Weights of a small self-supervised audio encoder (BEST-RQ).
Model: 18.2M parameters, log mel input, arch conformer, norm rmsnorm, activation reglu, layers 12, width 256.
Data: 184686 training examples, 1.0 epochs.
Rows from block 2 of a small self-supervised audio encoder (BEST-RQ), named by matrix and row number. Rows with one number belong to one neuron. Each number is 128 + 24 x the weight over its row's rms, rounded and kept within 0 to 255. All counts start at 0. Numbers have three digits each.
After each neuron's rows are labels from the 100 clips, of 14976, where the neuron reaches its largest size: "strongest on" is what is common among them; "loudest band" is the band of the loudest frequency at the time of the peak. Only what is clearly more common there than usual is listed. The data: single notes of musical instruments (NSynth). In brackets: how many of the 100, against the usual share in percent.
# gate: second MLP gate (model.blocks.2.mlp.gate.weight, 672x256), inputs 128-255
# fc1: second MLP up (model.blocks.2.mlp.fc1.weight, 672x256), inputs 128-255
# fc2: second MLP down (model.blocks.2.mlp.fc2.weight, 256x672, transposed), outputs 128-255

gate.177:165139110131152112120163116091104131071132090093138152138156116134119118124146127129102100100113129136127150139126114145151100143133148147153175162154157172124161117104114112124062154145082131152134086137125131102103096113157064129112136131100075111128120146120124111096129140097164156123153113140113146118115148132151115104117139143104125131132134104152150137124118132094147129106170
fc1.177:161104150117142082124104170123116138108121144078135119156121133155142116132169128173123108097094123158111113118130123150157102157124113150151145105137138139122166121112105139126086141159083116080105111129102127102075134122155070167128102081124110131124127095160191102151145137121106096131130110149099094145158138106090151131111138135127092126116080137136148103105122123150165110109113
fc2.177:140134123162180146116129233096125138111111120136106134125147149087142120136147118107113155143150135170151162148118154111133130094132135144107129157130146146139112151135128118112148123102141099156144148117097119142121181137121163159125151113116137147109172158113101160124107115182166176124105132142153165145104117092087086120186131145138146148174133137139122115184143126120132128131171
strongest on: pitch class F (28 vs 8.1)
loudest band: 500 to 1000 Hz (43 vs 12.6)

gate.158:102075145129204112172158056106127135146094119176130116100130108134097080161121105103083126086164109116153152114102178128104135130115146120153143150170109125166076124178111160138116141162119141139088124149091103118153128110152163124088096070148114142164115136166178117138116122114098121151132128123129118161142125149131148150139102110106172111148135141129089143133142120137112108107113
fc1.158:123116116137118100125155121109172111099095156184135128122126150085118111146126133186144139149117094146130137101143129105118131131091101163148151057106096117113147136167108132110120117132158127152127124114127109145139132113144122111132131098119188107141133152121097126110121126142138130120183172101144113090143100185159119162122151156120153187117119132145129110143142133128178048113086
fc2.158:131175136116157103131159169126126111171122118095137134116113146103130130138149119114143108145154171084150136097122122123116124129131096134124113135137090163129134124069149137141114141122099117166121169121077149144114193157134132144160095164090112124165103095123178106156121092108118100148097150155167129122112130095183166134185109124115135131097111139132117118109158144142102163119128
strongest on: vocal (37 vs 4.7); octave 6 (30 vs 11.7); brass (26 vs 5.6)
loudest band: 2000 to 4000 Hz (33 vs 7.1); 1000 to 2000 Hz (30 vs 12.4)

gate.442:109133127091126144095082123146135113150144178103136108181139146122154117163068154126115123117158108151158083111164125137143177102120156181143132144147113101097083116152098115137157150086149111137088149141111092142068149127091122159135128137136161141126117169151167114106125117127128117116161173146102103125109144148143156118123125100096129105128141123101151118080126137129186124133135
fc1.442:086123078129150139113129151145115123069147118168150110125112143136163107106104090099073122102135143160079095115093115141129109080137109140101100117115083147097129114102106096138117096119138105096138156127108124146089130148065087170155129087100162090125156160134145097118100160107127159139161124112135102117109143139078129148147118096092132172132128100146135139111137141134149090115136
fc2.442:136109149133113118154142136144161138175114117110095144161142124140120157101162124113139147121142110169112118167107130110170108164131068117159108098110148139122118166138166171105095132121129120135140164166092153175168095136162119121180123161178077118163098114151124145112134136139128143132102099122131137130138102137099138101122128171144097111125118124083127130133163117134107075104106
strongest on: octave 2 (34 vs 14.2)
loudest band: 250 to 500 Hz (38 vs 15.3)

gate.446:146125136132110113123129120112125126107169152110093134140148074107154141178132116107089152128102136149153119137111126091112182132134126134134153146092122138136131163140171098134138138132150096170160098176153125143094127118137149140136105150119092098180134093127100166108144167170124127108132118104141130130156124140108130126139127142138126117134157104127121113135105132102112102138105
fc1.446:141086143121147168116087109139124132115188129130152146145158171159095122153121154114090125113131119083185153132078148112125123126095142125136177132134126107120127162118112128125143113165116119168099174138143128112157138129150112113177089134101128070119132092188135103136134122159079111174105090104156122156114130121145120088133138105143161116079110101090156139156134132104154168087097
fc2.446:125165182144103131117138130116126117103098146120133169139089139084142153100165162116177098125108137152146082118124121121145152100121125084111122122119113131135164155131087139153122159109132147125157104112118104177081142116131137144119143073131118142112117167111140103094153110085062162115183134133100136153118157140136130133095101101155109153148161154078144095141130109129151134128143
strongest on: synthetic (66 vs 31.1); bass (64 vs 21.8); octave 5 (43 vs 16.2)
loudest band: 1000 to 2000 Hz (31 vs 12.4); 500 to 1000 Hz (30 vs 12.6)

gate.224:107169139108146074113169137097107058173144169108144153117130153075140140103144129142147132142143171136152121146115110114146094128063118168130126137093145129133142137121138157144163123128128128147127153105175111161116141122105129118172119144108158118116180121136125092132178131132088094113164109139152149118101110125094120151099132154068104104108122079139109143121130115139111125132108
fc1.224:141120129108107133112150109174089124147123138115111122115157133156129127133164150084117155130154128158150084112105166125158138136182125122134146164142126155115149127074126105141169132095085078079131101098165142147147122141137117086120126122144140136085097110148115178161137106112166136098129129137110118134169125088140139104158148100135088137092099139117170140161157134105119159136150
fc2.224:136111120105120114113124164102162124135126120131149096123104151083120156092132125155121165136121123131161131116131114133109142131105122137101136129106172096168102155140114136126099136157149124151122131120093060164115128147170107157121110125121095108162135142156154108150115175143088120097107116095113208102149129140146151109103167136168144141136159133133118141107133100141163083098146
strongest on: octave 7 (35 vs 7.9); octave 6 (34 vs 11.7)
loudest band: 2000 to 4000 Hz (34 vs 7.1)

gate.148:137117146144114144139135153155089133147147138141124101153113109085059152115159067141124109120133152127116079118135063110133160120094106133144160107123153116086137123150136108095129119171146161094131145119086100113110133153087128146135145104150118110123136087157119161162149116133140119141138113162106140113190146102184116106109084126133119123172123150109132179136131115095123138164155
fc1.148:159141092087104128112134135131142095092138140123134159163145082142082122140129136125098107085119141179132138126105139116139132113102132150123084161140115160112140155127111140125139122134160121173144177077153149163156065104154075132152107100125114172136107127095162122120173141135091148139131112117091137117086115139107146154130103144129113140118112121116109192128100165115155103165159
fc2.148:142115103124141118162110171064108140149113136130115133077148141094142179145171102111178120150116132122128083125146135124135132116068093161104122104122131110145108097140123144113111155123079147103116126171092135133153109117118171106109104124152109147106148113151117101141104133158138115122168166197120153113123145157135071110168123211133137119135070115120142159143144079112087140100121
strongest on: guitar (32 vs 13.1)
loudest band: 250 to 500 Hz (40 vs 15.3)

gate.409:139149130106152111134197161097112148097135114112155166136129110125076144164154133162101143141121119142099125125100105135128113125158070115123108115133112132136147166117125109130140124138155117159110114113133168145121104132143123119128164170084126118116127127116115140098127128132096127092080100122180165159119117167167115125144089141117097140123108107130119150135106136143134135161150
fc1.409:132094117103149126116167111151152128164146105112127109191128142137104120107127100147105149143109104095146133118105166131115113162139125118150119132124096134108141140125147103111149113125107123157103115163172158096100114147159092142139101146119145155091098126117110119104154144146149082125090115127116153144110135122093154130109106113112144183155114135106120128121135114114111130112115
fc2.409:119131137118161100104111170129124170135105094145121139120200109100143127123156160103154102121148082133084119141173107149141157124172092115097202148096119133096121110140125164140151084127155135071154140124142149141157100129145110097103134100098139125119152148116115128141150134126118121095149115118131145119135111107169076098140103111158145085116140122123126143133125136181154127113171
strongest on: pitch class F (39 vs 8.1); octave 5 (37 vs 16.2)
loudest band: 500 to 1000 Hz (40 vs 12.6)

gate.498:120147134083125168139084150126157145162186166117128105099144145121074108152144103124167114117126155160155128162124145137131134149102107113117083101124150065128137171107115147116116134111183104163115137123103122126129126104167116130183098116118130136095129146119127121100100107172145124138131091110134093137108102152162133131144177107152105140105157152096112088133172092157159078149119
fc1.498:116105077173093150142172118135136131122125122150140162102088147140175134184124135124109152133175118156078138090125116127086143127101156155113141112113103135115148137148160141118116145095117112120150131102124156118153150175129128089165137143148070111146131111141098161133146133085145155162097107111145088131123111112087115129126124145154117156155125137099129095152163155120108133171155
fc2.498:121113170098103155077095134140117125131156142162150127115157137137118167105122098134146107159133173138099148127136142148153140131072124125150164136116138135118094091140126138112130122155136135086097135136137127135088181128114138089068116140095121121166098127121131158155128132122113083142140114081150109159111132107112169089160125129132116120131155113169118150079153151143146136078129
strongest on: octave 6 (35 vs 11.7); octave 5 (35 vs 16.2); pitch class A (30 vs 8.7); note: A5 (25 vs 1.2)
loudest band: 1000 to 2000 Hz (34 vs 12.4)

gate.526:120125139099073126129153151105107120125143108088132119094097100107127134129098123142130134132128099112114127141146132164152086159144156162137120137109141093103151145127106130124177138102122127122127121153116110123103148151140085090137152142165162151140130095143086182103090126112130140138107080117103104134142115142165091105117136083118146124116148101171081152134130112099122122089078
fc1.526:147141088148193139169112133161102148146137117094111124129150132137142140138173139092160148146147105124077113131118131123154112095135111131119120132124106140172114195071127147096082172132121112167132156140106132102112148148127141132143094122079164144125138131130111121135137109139129166142145148094150142094159118159163131142136142126151120129088117156086192143118109133134182119138152
fc2.526:119105184141085141102143128107117121115106119105115136125144144095123138107131130101123137073134138116153120099156097104106141178148174122138090132103111155167096098126135134126216114134108107101133105129095090156118131110141132110100142131161133095161112180137104159143111142113135105144133123146151145115127159139171093075089155156111162104131094129167110154112115142129078158150111
strongest on: pitch class C (55 vs 9.1); octave 6 (47 vs 11.7); note: C6 (43 vs 1.2); octave 7 (26 vs 7.9)
loudest band: 1000 to 2000 Hz (32 vs 12.4)

gate.280:132092121130105123127142127132156159124149157136160165139123146148110139154112096105147171161116151099124125145100198145158106155123142096113148160149119127121169134119154141098104092122123154143123155110127179143156114146147116134135117160156162082108183152088124086152110095098117137158121149108163105148104105112163111139134118134147148170102146131115151127140106145101154134125065
fc1.280:120129161136133107135162123156160124196095142131110147130127124094130093100154144144135121147095137144123137164109154131114120141109107090125105131144134164128107098147109126135136134106126090128116122095155113142166120168137100126146165126104111125139123112142158171126169139123146113101162118128115109124106090153139173155131140152106145142118097094170120134152157063121118112181180
fc2.280:139104107148145117125144113084135145142163140092162113157114152126132168102093183136067141133140133061151137125126162112156085136124157181110107182102129138137101150119152099105102124105101121130131150125118124129144151126129165112104101108098132158132090166124121094103145126143117123127122125100133174121106128098140122148118128093114133098121139131127134104140153168111137097098115
strongest on: octave 3 (40 vs 17); pitch class F# (25 vs 7.7)
loudest band: 500 to 1000 Hz (60 vs 12.6)

gate.367:155134132127095096151111106101181129116173149153151132113113116152101100170077146131124137138110155109119139097092136139111122102118120129167074136121112090146138097128133132181132150096136135164102126139099176104141111114141159136149128129087158129121149081163134097105106131120101117140097083118121109078144099129136107160122110121132137103135108114082158117122119092106089145161129
fc1.367:099113140092138152089090121074117108100172144145103086158143136154127130127112097132105127167127117095088108136151150100096127136102110145115107120130126144106173131126165101129112111138167103105167140128126146103115153092087153134164119157132107109141141134103131082121089158138082117089117127145095127076134182105143109144126155117153154115139119151117107156085152091123134080137120
fc2.367:116112145158105135160109118181169131114111104105107130109169130116127128142132153126117156143130106124103155144133098160135084115145174106179142119113072126110109135150089126121139110146119147136128135138169124126084132141154120165138148116123160128072143110139147132170141121095122159157107137114144089096149122135139127124086124099119127105099122124124175122170176113134089110115116
strongest on: pitch class F# (51 vs 7.7); note: F#5 (31 vs 1.2)
loudest band: 500 to 1000 Hz (34 vs 12.6); 1000 to 2000 Hz (29 vs 12.4)

gate.322:107128126135138108078127133101079089105128164141119146076121152129110114120146123121133168094128137117117174107141095142117102126117092160165077161159146120117135100158126137135108122140113074135148121100140131077140150120098134111143090095155143159162102180058087119089130088145132105134099096094132133141135136125121099115117126175113131096118108143143113145123123118112100167115138
fc1.322:168105117134145127140091146126131143129129126132102113138158114126133141138136157119134139137100134156179130151125137114073126126127096122141140149101122147135139099138154086104143163112159145130141096106123135144128089133105116103174163139142098118147143130148117075163152153149172127138142145159111158116142127143133088138176115136131110184146121106141179068149128130104086146098171
fc2.322:118134186124108124119128139157133124150106147130118143142114124149110154109146097118130136128126099121154102155139107100190106147127136117093106162124142124132128157113100088163130096140131146128113165136127121103150112108132108154100134134120137094126124161151153200077132187127183124130126074112107162152140132128147161130105141139133124145140127116090100146132157131105118124148118
strongest on: synthetic (79 vs 31.1); octave 1 (49 vs 12.1)
loudest band: 250 to 500 Hz (42 vs 15.3)

gate.247:138129107141128135145102144126136102114132123122158147145085143147112085117124099131161094182150128163158115090116117111123100132145143083172107137124118125129114109118179119125130133150106135106151108134156138146110136135153105104137126140074170150099135120153110138094144115136116112088130096132114130127126086105156095158139118166076134106131159133115095122107136130137132096133099
fc1.247:150146133139122122121188160108132128137152151144127099158151113102090134145123117135109112106140095110107166124117147129132151117118118175170122146139174105146160122140076140118138148093102148130121155148160140079151099139066114141119154118110079154125138107101149107162113150157142157142117153174110176121134139148108155142068114098135139111135144122119122120130089141127093165141132
fc2.247:130125098120102110157115136128075126100121122113113155140133100149092112176129110102153147157091135122180076123108154129156142135116143141087146104136126108121120113120148094126112127151132179122139138144085087144131120154153109099133139126164134141152136147155151151117069111141131133102147099096090090092147133120130105122155156143120107105135148092102161109129083122140146116120071
strongest on: octave 5 (36 vs 16.2); pitch class F# (25 vs 7.7)
loudest band: 500 to 1000 Hz (42 vs 12.6)

gate.180:142132167137138111123082171133121134086178150109129119138126143123180105104105141124135142202150163146078184132114128126158154144112137117117124110137123157111127151102149119139150127130131124141163196142145149113150124102140096138142124170125150095140155089130105149168073150145134143139159101101134118147136117154106126124157129150101123115135133136131164178141157128176127116142107
fc1.180:120120141179109126136166155095131139133115125130152144158063107119126160138138129081146120110110117144130157142131102163138141088168148139143109124139106129156078143132129121075149084108109152131143129128153134067130112142159136136112163118137152155126121174120133119132092086136163084123105141098105129102096107123154174099180130108158123131138144073095160125145147136097098114136145
fc2.180:128114111134110143136107094151131139135136079101155135090139141122162148082111129133141162111132166124135156108114174091154134116082151101115122130113162135116127121143111114145104139112112143156090125130114131096082118143160147145163121127116107132148133099117114138164101139115163098126136107139187128121198092118158137133152142119151116155084164147162106088130151104122129098110082
strongest on: octave 5 (42 vs 16.2); pitch class F# (40 vs 7.7); octave 7 (37 vs 7.9); note: F#5 (32 vs 1.2)
loudest band: 500 to 1000 Hz (39 vs 12.6); 2000 to 4000 Hz (38 vs 7.1)

gate.360:144113121131105081134138092129151117147119112123114166146167164165118137162144117119174105095117159121118141123090148140128150138166120151117115082114159118149155159144129147109145095118146151127109165068153130122109133129123118123140105140111169134126102128128142116096135127079103123142139122090100150076129127135102184105119107117168126091117143135119124138097175181118128153115099
fc1.360:130167162122170125135109125093126122107142193144150076129085158176120102136121136140158145119150139169107121107118123117158157125130112173151138112092139137100141125127106161116172120117089136127099094154092164118104074148098103120143118106140082107124122117105104120148144121123170152118128138150109137134088117094115110111152113135162096118166155096113121149136183135097105116177152
fc2.360:120122054130161114168135108156087137145133136115110139161139140111113136145177131180115099149138104110140139156135136098129080121146184107100087102130126158128130128125148112122146104104118111099076094157132133142122174108141151121121148084114127134162145116130162115138113112116107114142116089100166131142102135100109149120113147120147168097140116131154176141116099168153123103118082
strongest on: pitch class G# (57 vs 8.2); octave 6 (44 vs 11.7); octave 5 (41 vs 16.2); note: G#6 (36 vs 0.9)
loudest band: 1000 to 2000 Hz (38 vs 12.4)

gate.44:106177120102142097113082107129120148102115157112120121146139136153123126137079107144153110195178120132135123154175126149126073148146103100099136142146147122146116139126136111170117150105087109145082123109139184130133154140097174106135105146105122113127155106164130123119148147123107127143121129128143111154152149126133141126105130154137158137100101129097095132088127143160141133120153
fc1.44:103154141090140093118145099131119152152137138107133157152124138141113121126143138165130096167154105135067096134137165160128108130137110141116133113134123137113102092147133147116133189118129111145109106144162173104119145139142156104165138128097101125125147097127146125079150163126126124118154108093148164123144168073137178126124101136123151173166103108116091138144128149159068145116156
fc2.44:104127141125181141141103168135107165097119077128154141104132114168141157130139157129134089109110116131113128146155147089087145130153114145122158123079091122147114160121132132137123103129163068138123141112117101090138134135133079091107130133148126113114122100077073132163155119119104128121102175105116128132155119122110112124134128132101081094122109138113091155113141116130144087128127
strongest on: octave 5 (68 vs 16.2); pitch class F (34 vs 8.1); pitch class E (26 vs 8.2); note: E5 (26 vs 1.4)
loudest band: 500 to 1000 Hz (68 vs 12.6)

gate.20:116128106126115124131146111121111150152140138137106119163107141139101100125093150156128156094146156141155124101143157111170096130150167158094167133139141163084143100108114103146183149128157128079136125151134130180095119148131115152124145155142115123128119109082134117149137139140153177142104175157132145128131124151135161137146109125145112151082134095121136100134071117091093150140086
fc1.20:121115088107060126123129065138109120169152123149132120102094093088162112113123139145114175150123152119155136086139132185155135130168167153146110124112113117057131132103127102111180126114139137129114081142110113124137135109150141153142135153102144131117132111068086138081156138173122173103139193159154128102144115112113099099136107192113085142155088125102138143150131091114124130089113
fc2.20:108144172070177121122128155118147114156144156141126124120141164152113101166123174081125098138105137129145155148124140105119096102121140142133134166130133102124154144146133149121106180157126111113099120136124079110090103168132108104118099136112109122100160106130116133163081155130144075120080140127079118096148132107174153116089123102098149104133083152137094115122084113168159076124179
strongest on: octave 5 (58 vs 16.2); mallet (37 vs 10.8); pitch class: D (25 vs 8.4)
loudest band: 500 to 1000 Hz (59 vs 12.6)

gate.216:142120154086127133123204103181132125124115118115108136165194141132104148116120175111096080166100132117088103166144114147155121127180137122094145146139144097139150139114125143115148114095157149118127139126169149156102141088102105110175122120134131158124126104165078144176153134144108115120127103169126141083140098167166135123143128170129140117113117107137148112086165141128144129137145
fc1.216:118116141138169093145129122091164114120116124129139138148096159148150158147111125102121131126130115124155115104124096118134142103103098146134093154176131121102069106114137133117143142111106137104168125130138127143111104140136139106094124150167136159139103104152129074124121134165098183105114136139144129133104199126111148129107095114135125088147120134146126151137146151112100155079148
fc2.216:091124096139085154152122140166137107134151147184128120069124110107149084142171162133145105119124107113133184182114131101134120128137133105119143114097145095179136128140119122155116103156132122147118116079140099114129140117126106146151094112059112092084153143136158169142121124113156135156173080105113099129150108125103134155083098135081131159119117145127122115139128074114080141111114
strongest on: pitch class G# (48 vs 8.2); note: G#5 (27 vs 1.5)
loudest band: 500 to 1000 Hz (34 vs 12.6)

gate.145:119152127159146097121139134162164133122143097145120113134100124163121131144124101161119145165131133133190095122083101138102136081105103129161123154141093118163088124151129062153123143126125140116133122079156117130130166087109114110139082114085138126167138179176139111114136109138143092109091122126099166113101132140139163120129100129131168140091116168127136111146077143107117155133156
fc1.145:134103156114130140156148075114134120155119148095123102138139162129105112153074160076121091115101124115124160125149156140138084154147112128116093121170160116151176114111143151127130090134127099191132134140111146113108109165154118128103198116160108153118139145121173139105122154156159155153173104124117111131117101132118118109119132101135114102086140069104130141193123104133131124141111
fc2.145:104158116153142104167132149132141124129165127131114115121164089092128127142163136107117121158116089091164106147087121100141127097143138166140146113147142130117163146131126099075114168114166165124151167102150171111184116152104148094108086124111139141169139088123137129160092103146122118122114109131122116124091142124103169115096153110125142138142111129118133111076116138107118140140105
strongest on: acoustic (76 vs 32.5); octave 3 (40 vs 17); brass (36 vs 5.6)
loudest band: 250 to 500 Hz (40 vs 15.3)

gate.567:147140148130111145121142133125140157139154143108125131113135092139124110099127126105148094156072139152168145140122107120134140145163127119087146123122142126109115085158194138113130138165133138167122146158119120154144100122159114140125147137157115101135095115119139128132213119141071147093109133124109083145121095166134121132110117141115119130108133102089124136124177152130138067132109
fc1.567:117117113150108138130124148138097102103124121151129123076127185120161134144124142137152159115143143128134093139109150110135095130150097084112126145153140092146119127142155140096084108126117150145123108162103136151182142119143139138131098092144112135119156133147091104098113169123155087154150161167180144130140100156133147153137129115115136133100118143138127122071146106123171130148126
fc2.567:116159111098160105136077156101096155099088146105150143163165132140091084116100127135118105100153111134111177110141115149157137134090134157129125159098100137149147097101095142163152121113129109111106104115137146154129109132113157068143102094118117063118150133173140166080172088112124089164150121128110118141126111097135081131160146140160120129153163135142105106154118122191157110103131
strongest on: pitch class F# (42 vs 7.7); string (37 vs 6.4); note: F#4 (37 vs 1.4)
loudest band: 250 to 500 Hz (45 vs 15.3)

gate.151:123134158138118108094179125166098102131096123128139109146134103165141158072141143152140105163158178128143140146168125134089169157089130156141102127124120157122106083113155121090151134162133158157097178122116095124135118130129127125130137106135108143140105131100163143117092122147148088132150135133118102091122131126146168118103135098085128138134134133138165130137122081133112137156145
fc1.151:138123084146154138109122085128136110152139118083090099133138145122121131127094206130138148114134114071149140145141115136136104138167101116122145160131089112157139139126086136132137114128106146110119087144124132084099156130133121104128153085093151132077178159134114114152143128131112161137091118154121159127125123118112096096132108180145136136114078106132120127114134155111133085139114
fc2.151:136087151151157137132160136144144150178111116098153141126130120139135134143178101117112111129096075141145127194169117098146128116106118093099150133116088133127125126120135176107152149127150122148104134139123109091162135159144120149105141136132109128163085130122115184118127153128146125147167115099151174119134169122114127189078140114159103133126163161085126141161159130158121143110157
strongest on: pitch class F (25 vs 8.1)
loudest band: 500 to 1000 Hz (38 vs 12.6)

gate.320:111167170087169085138140151122126135125139112127193128106093143171150149165120119110133178181182079163108129115104147110139141160123108146138179113133134108107154135124130117144136129185132133087091128092130151144109136136142108134133169110138127160166111137117122112063155118120133116132130136117113099114115098194111130123135137143159141123122131155104172118124137106112130079144151
fc1.320:135165080133114118094141096086160156108146154127133108134139128164166124105079114084118126141114138134155123145090123117162141093139116133120128140075128087113135106126121096093114132153151141128112143121111130149162091119180114160093150132081137140114113143117140104155127172140150122147134121120134123145126121161154103122119177112088163099104091152137130096098186115152073137150143
fc2.320:139109136120147115183138162141139131132108107128145130097134145067115066112143142126119146095139125118153107151147149127126108171099146098120171171131153180134069107110168158146109152115137116117154119118113125124120131147120123131184107125124124137117135129074133124111137106136126149069150162097168106070134153154108100158167146149154125121148116094120116150155085138089115127147136
strongest on: pitch class F# (25 vs 7.7)
loudest band: 500 to 1000 Hz (30 vs 12.6)

gate.86:139133121149084065144158134151135094131109109081104130143111134077136132138061125094117128156098145142110162166130132153123139128124088132108113094162140138103132100141150105124120114145175181112148131147117089122172153147165127108126163147134121132132136156157082124094137160109105124117111109102171140134155183132118160098098136092156105116099103111145135132132099151129123084120172
fc1.86:182110147145132112114082129132126138118131151194135150102080126164128102151161119135145099107137111133185124133177111138113102149109129150118130139063108136124110154141172127088115120114108102074140106165137151141108103118091105165138097141136116134097117108145156151131128109149140136131137170162096076112140128141110148134149156158120129140162142167091087163119119128149094148133133
fc2.86:138169131111142208106141136167170178068101115085131112166110157112127143117157141144142150134144131107103090157108116109141138106152136090114128124114145142206086169170120119168158133138158088167122119117135157103116146129149128128120147109148139157142155135105136139139132143151164081134112130091169134109149140146100157151102136142114118136116143100151127127157117128119129106171083
strongest on: guitar (38 vs 13.1); pitch class F (27 vs 8.1)
loudest band: 2000 to 4000 Hz (29 vs 7.1)

gate.578:145119132166071086158121139131128097099138123121139148109143126140125140165118142129101122127160179111121122116131138083096116096127106109106093094153117117092110141100108157105112104158107131170144142112156130080147127097124133053117093142150125088137093132150100114111083136151160103121122087129126142101141123088090083164139105106149120141139114109147146143128153101165165168149145
fc1.578:121156128115130108136091113126140150122127121127155086150134092106097133156159107133083172157156138140160114137094148131111132114144088121121117107097129129140078106090109169144136132110163085149114119139132153184155110126144107098181136095131131125142090113119093116101147086163124118095131124104159135163161095143160154118102127137103108137150117127089139114170105115139151099142088
fc2.578:129103129122143167101161139139125096142118130155108094137120127150135128146092168164129095167081135129096102157152139108130133131144128116108119118162126123086122126116132150098127177158096143111127103128175116109140129104083091138123124079172119149107138186151125138137124077145098130144110093161122137133116124123150100100103149145146154084114105139137126150086085174116111113117149
strongest on: octave 6 (39 vs 11.7); pitch class G# (27 vs 8.2)
loudest band: 1000 to 2000 Hz (41 vs 12.4)

gate.284:157104132116080132155160129180134135161117131141136150108155145089084106124143132126109127120145183086105128119127146156091155103127166098157156152131135154135097168129101132176189148134128126115140129148167174129107118139163168139106129135125136133130136144160128098165151099171161112164133138082135114182139143128141146101136098135129127106111166112162138097124131125103138136108176
fc1.284:122132119122161158165156175112138112146170148133106120146133130141135125160164145109136169167084139147116119127097172134133183138148142089148121114147142135127141150115099140114174115133092153143111124105166119130094170141116091101116127139120112111152141135136167149173144102161133106105123061142128144138114109103099135114178176126100161135120134178136171098168179142087097133061130
fc2.284:133138120149154145120100151132106134111120127169115113140147144128115159135149137116138095114146120104133147136160099130128123152166119145121166124095140133150099085104133116078130098127163085109141103145103110163129116123139148128165164130107131144106137120143154106112115109056128142127161122109144132081125094146172156155154116084102124139153121145090185167114120138132138151153134
strongest on: octave 6 (42 vs 11.7); pitch class A (29 vs 8.7)
loudest band: 2000 to 4000 Hz (31 vs 7.1); 4000 to 8000 Hz (25 vs 2.4)

gate.272:161076145139143160087107140132168076105162139154115139153134104141130161156138122098117132155137111090150126122116138118126151132120121123128142161138139113118109177176123153120133151113129093107135117102145124113147155128091125090128145143137129111124104146122097089111093144148178151100132103120113121121144110116122139142152111114075163139164139135132142110124125108144135113110138
fc1.272:111138122101130093167175111128124135169111129142133106121173136119151113098085164134124092095098147118118125159117076119132114079152110149130147080099144139153148117120126174127098099101092168142128132124124122140147116128167122164092127081155106144118109128156177122172144088066134136158158146130103116165114128100134124107090157163123090132082142084127166126096119100153132166130119
fc2.272:165122143115117156127091111109108070119092137090139124150136143144094119156141129174106143120100096140136131118097119123124127126123111151117151155096118143127154126105144124085076160086139115141138163158114145101159120154148131131141091142112153148127159161140133096111104125131111102143121135137120153133165165146142113105134158120146116137129133130140144134102147103112153101154138
strongest on: synthetic (62 vs 31.1); octave 6 (53 vs 11.7)
loudest band: 1000 to 2000 Hz (43 vs 12.4)

gate.108:171123137138125147079149156149126097150158121140110126123123101089166151138112160148136129153136111137106114117100102125172134170120132070147169154142149131127138119116120151142115162117099123143124130132096146108093165129112094104102153108109118152099117142127108152108156143116076078121175133076105127157164172144142109161168131128133112110116115171128163118136104086116128111161113
fc1.108:137110142154090138081134122142113105129128132077159114096162144090118131163089103154126188121149152165099125130150186101133100148098123102129088166108107100148112101125137120138128109120120154094122160177120176126125162129091135157125163120135131151146126082161101134120138150158158123129135112109116143129128145130098134151113126125135157151142101154128127138138117148132098114137145
fc2.108:180097109121150109109124152153099081088138144155141145139133126137145117090130114091118123110094094107146178128126151098114111096125071142082156124148126154125165131130122146129130128108087113073097145135117093110136132101130101121124147137074106111144088134151161154074125099152111132105138137130118152116103124128133137116074141133133173143113111090108101150088117156091131121095143
strongest on: acoustic (77 vs 32.5); string (45 vs 6.4); octave 4 (45 vs 17.2); octave 3 (40 vs 17)
loudest band: 250 to 500 Hz (37 vs 15.3); 500 to 1000 Hz (34 vs 12.6)

gate.316:085153117114129154098167172106154091078078127142077147144090074097117128152126118151118144173156149096125157131133142093156129129080156130125109162093145116127143118145154129135133135103108095132119130056123171121154168112085088119129143160124127121141117159139145138120154154119126117096155180094089138106126110147099123142143134100108159162092101096138146134130117118133176124113138
fc1.316:116101114092144128167116153086098127156096090137125130143101093086151154150142154064111146088163075071095101130127138136111135154152133144115103096139146108098105119107125146077082123143132142149127148141095154163154141122123126129101136144092111101115132127098096128131159127112114154122102128129120130182089107139092130163192154115115144134106117110139123144168108090112159101168091
fc2.316:139127109151159078099136153148129059083080121121088136144125122134152103125146093187162109108112139157139139142054115121146147104126112116096145134111117152160094092137122116145145133130090132140161102110157101152113149143154106112144122156127102109151146080163198149122117124088161103154144122145159141124132124122140156105129109104131135134139139111139120102120107115109129142119151
strongest on: octave 3 (60 vs 17); pitch class F# (28 vs 7.7)
loudest band: 250 to 500 Hz (41 vs 15.3)

gate.454:110088120138157167124139100150155103122165145163089127106118072125119122134113152100125110133146088176172164142137138117132151161101177145152130136144100120126120153123119121107129152148131070158092161126147148128141112108120135139137146166117141093127131122133103102080138127183117126121161116136145160171128130115088124074112100125162110110163133142129094119094105153127125134125131
fc1.454:129122134118117091122128157131111163146118098145149103112091183081136117082147154162122091087162148112103118087171105130062129109124141140116086119106103085131113123105108131157122117136155154110156114138124098096149144149114109142164142063118114160109135140118117156121131163143133127119109135112143137105138084107119124146111111178083165170080133127126128166129139146166150131074095
fc2.454:119134125142124159140154117095119121080175132084107148166156102123138148156118122115041128148135107158141153129049155118151142092112104090127158128123123131123167075127096151132142103129094131161112144117116155118118109135108136106118117120160149104145107092144122143187136118097134119180146140171121178144136137113133158128124128091129134151161088141121095130070127121090149143122161
strongest on: octave 7 (42 vs 7.9)
loudest band: 2000 to 4000 Hz (33 vs 7.1)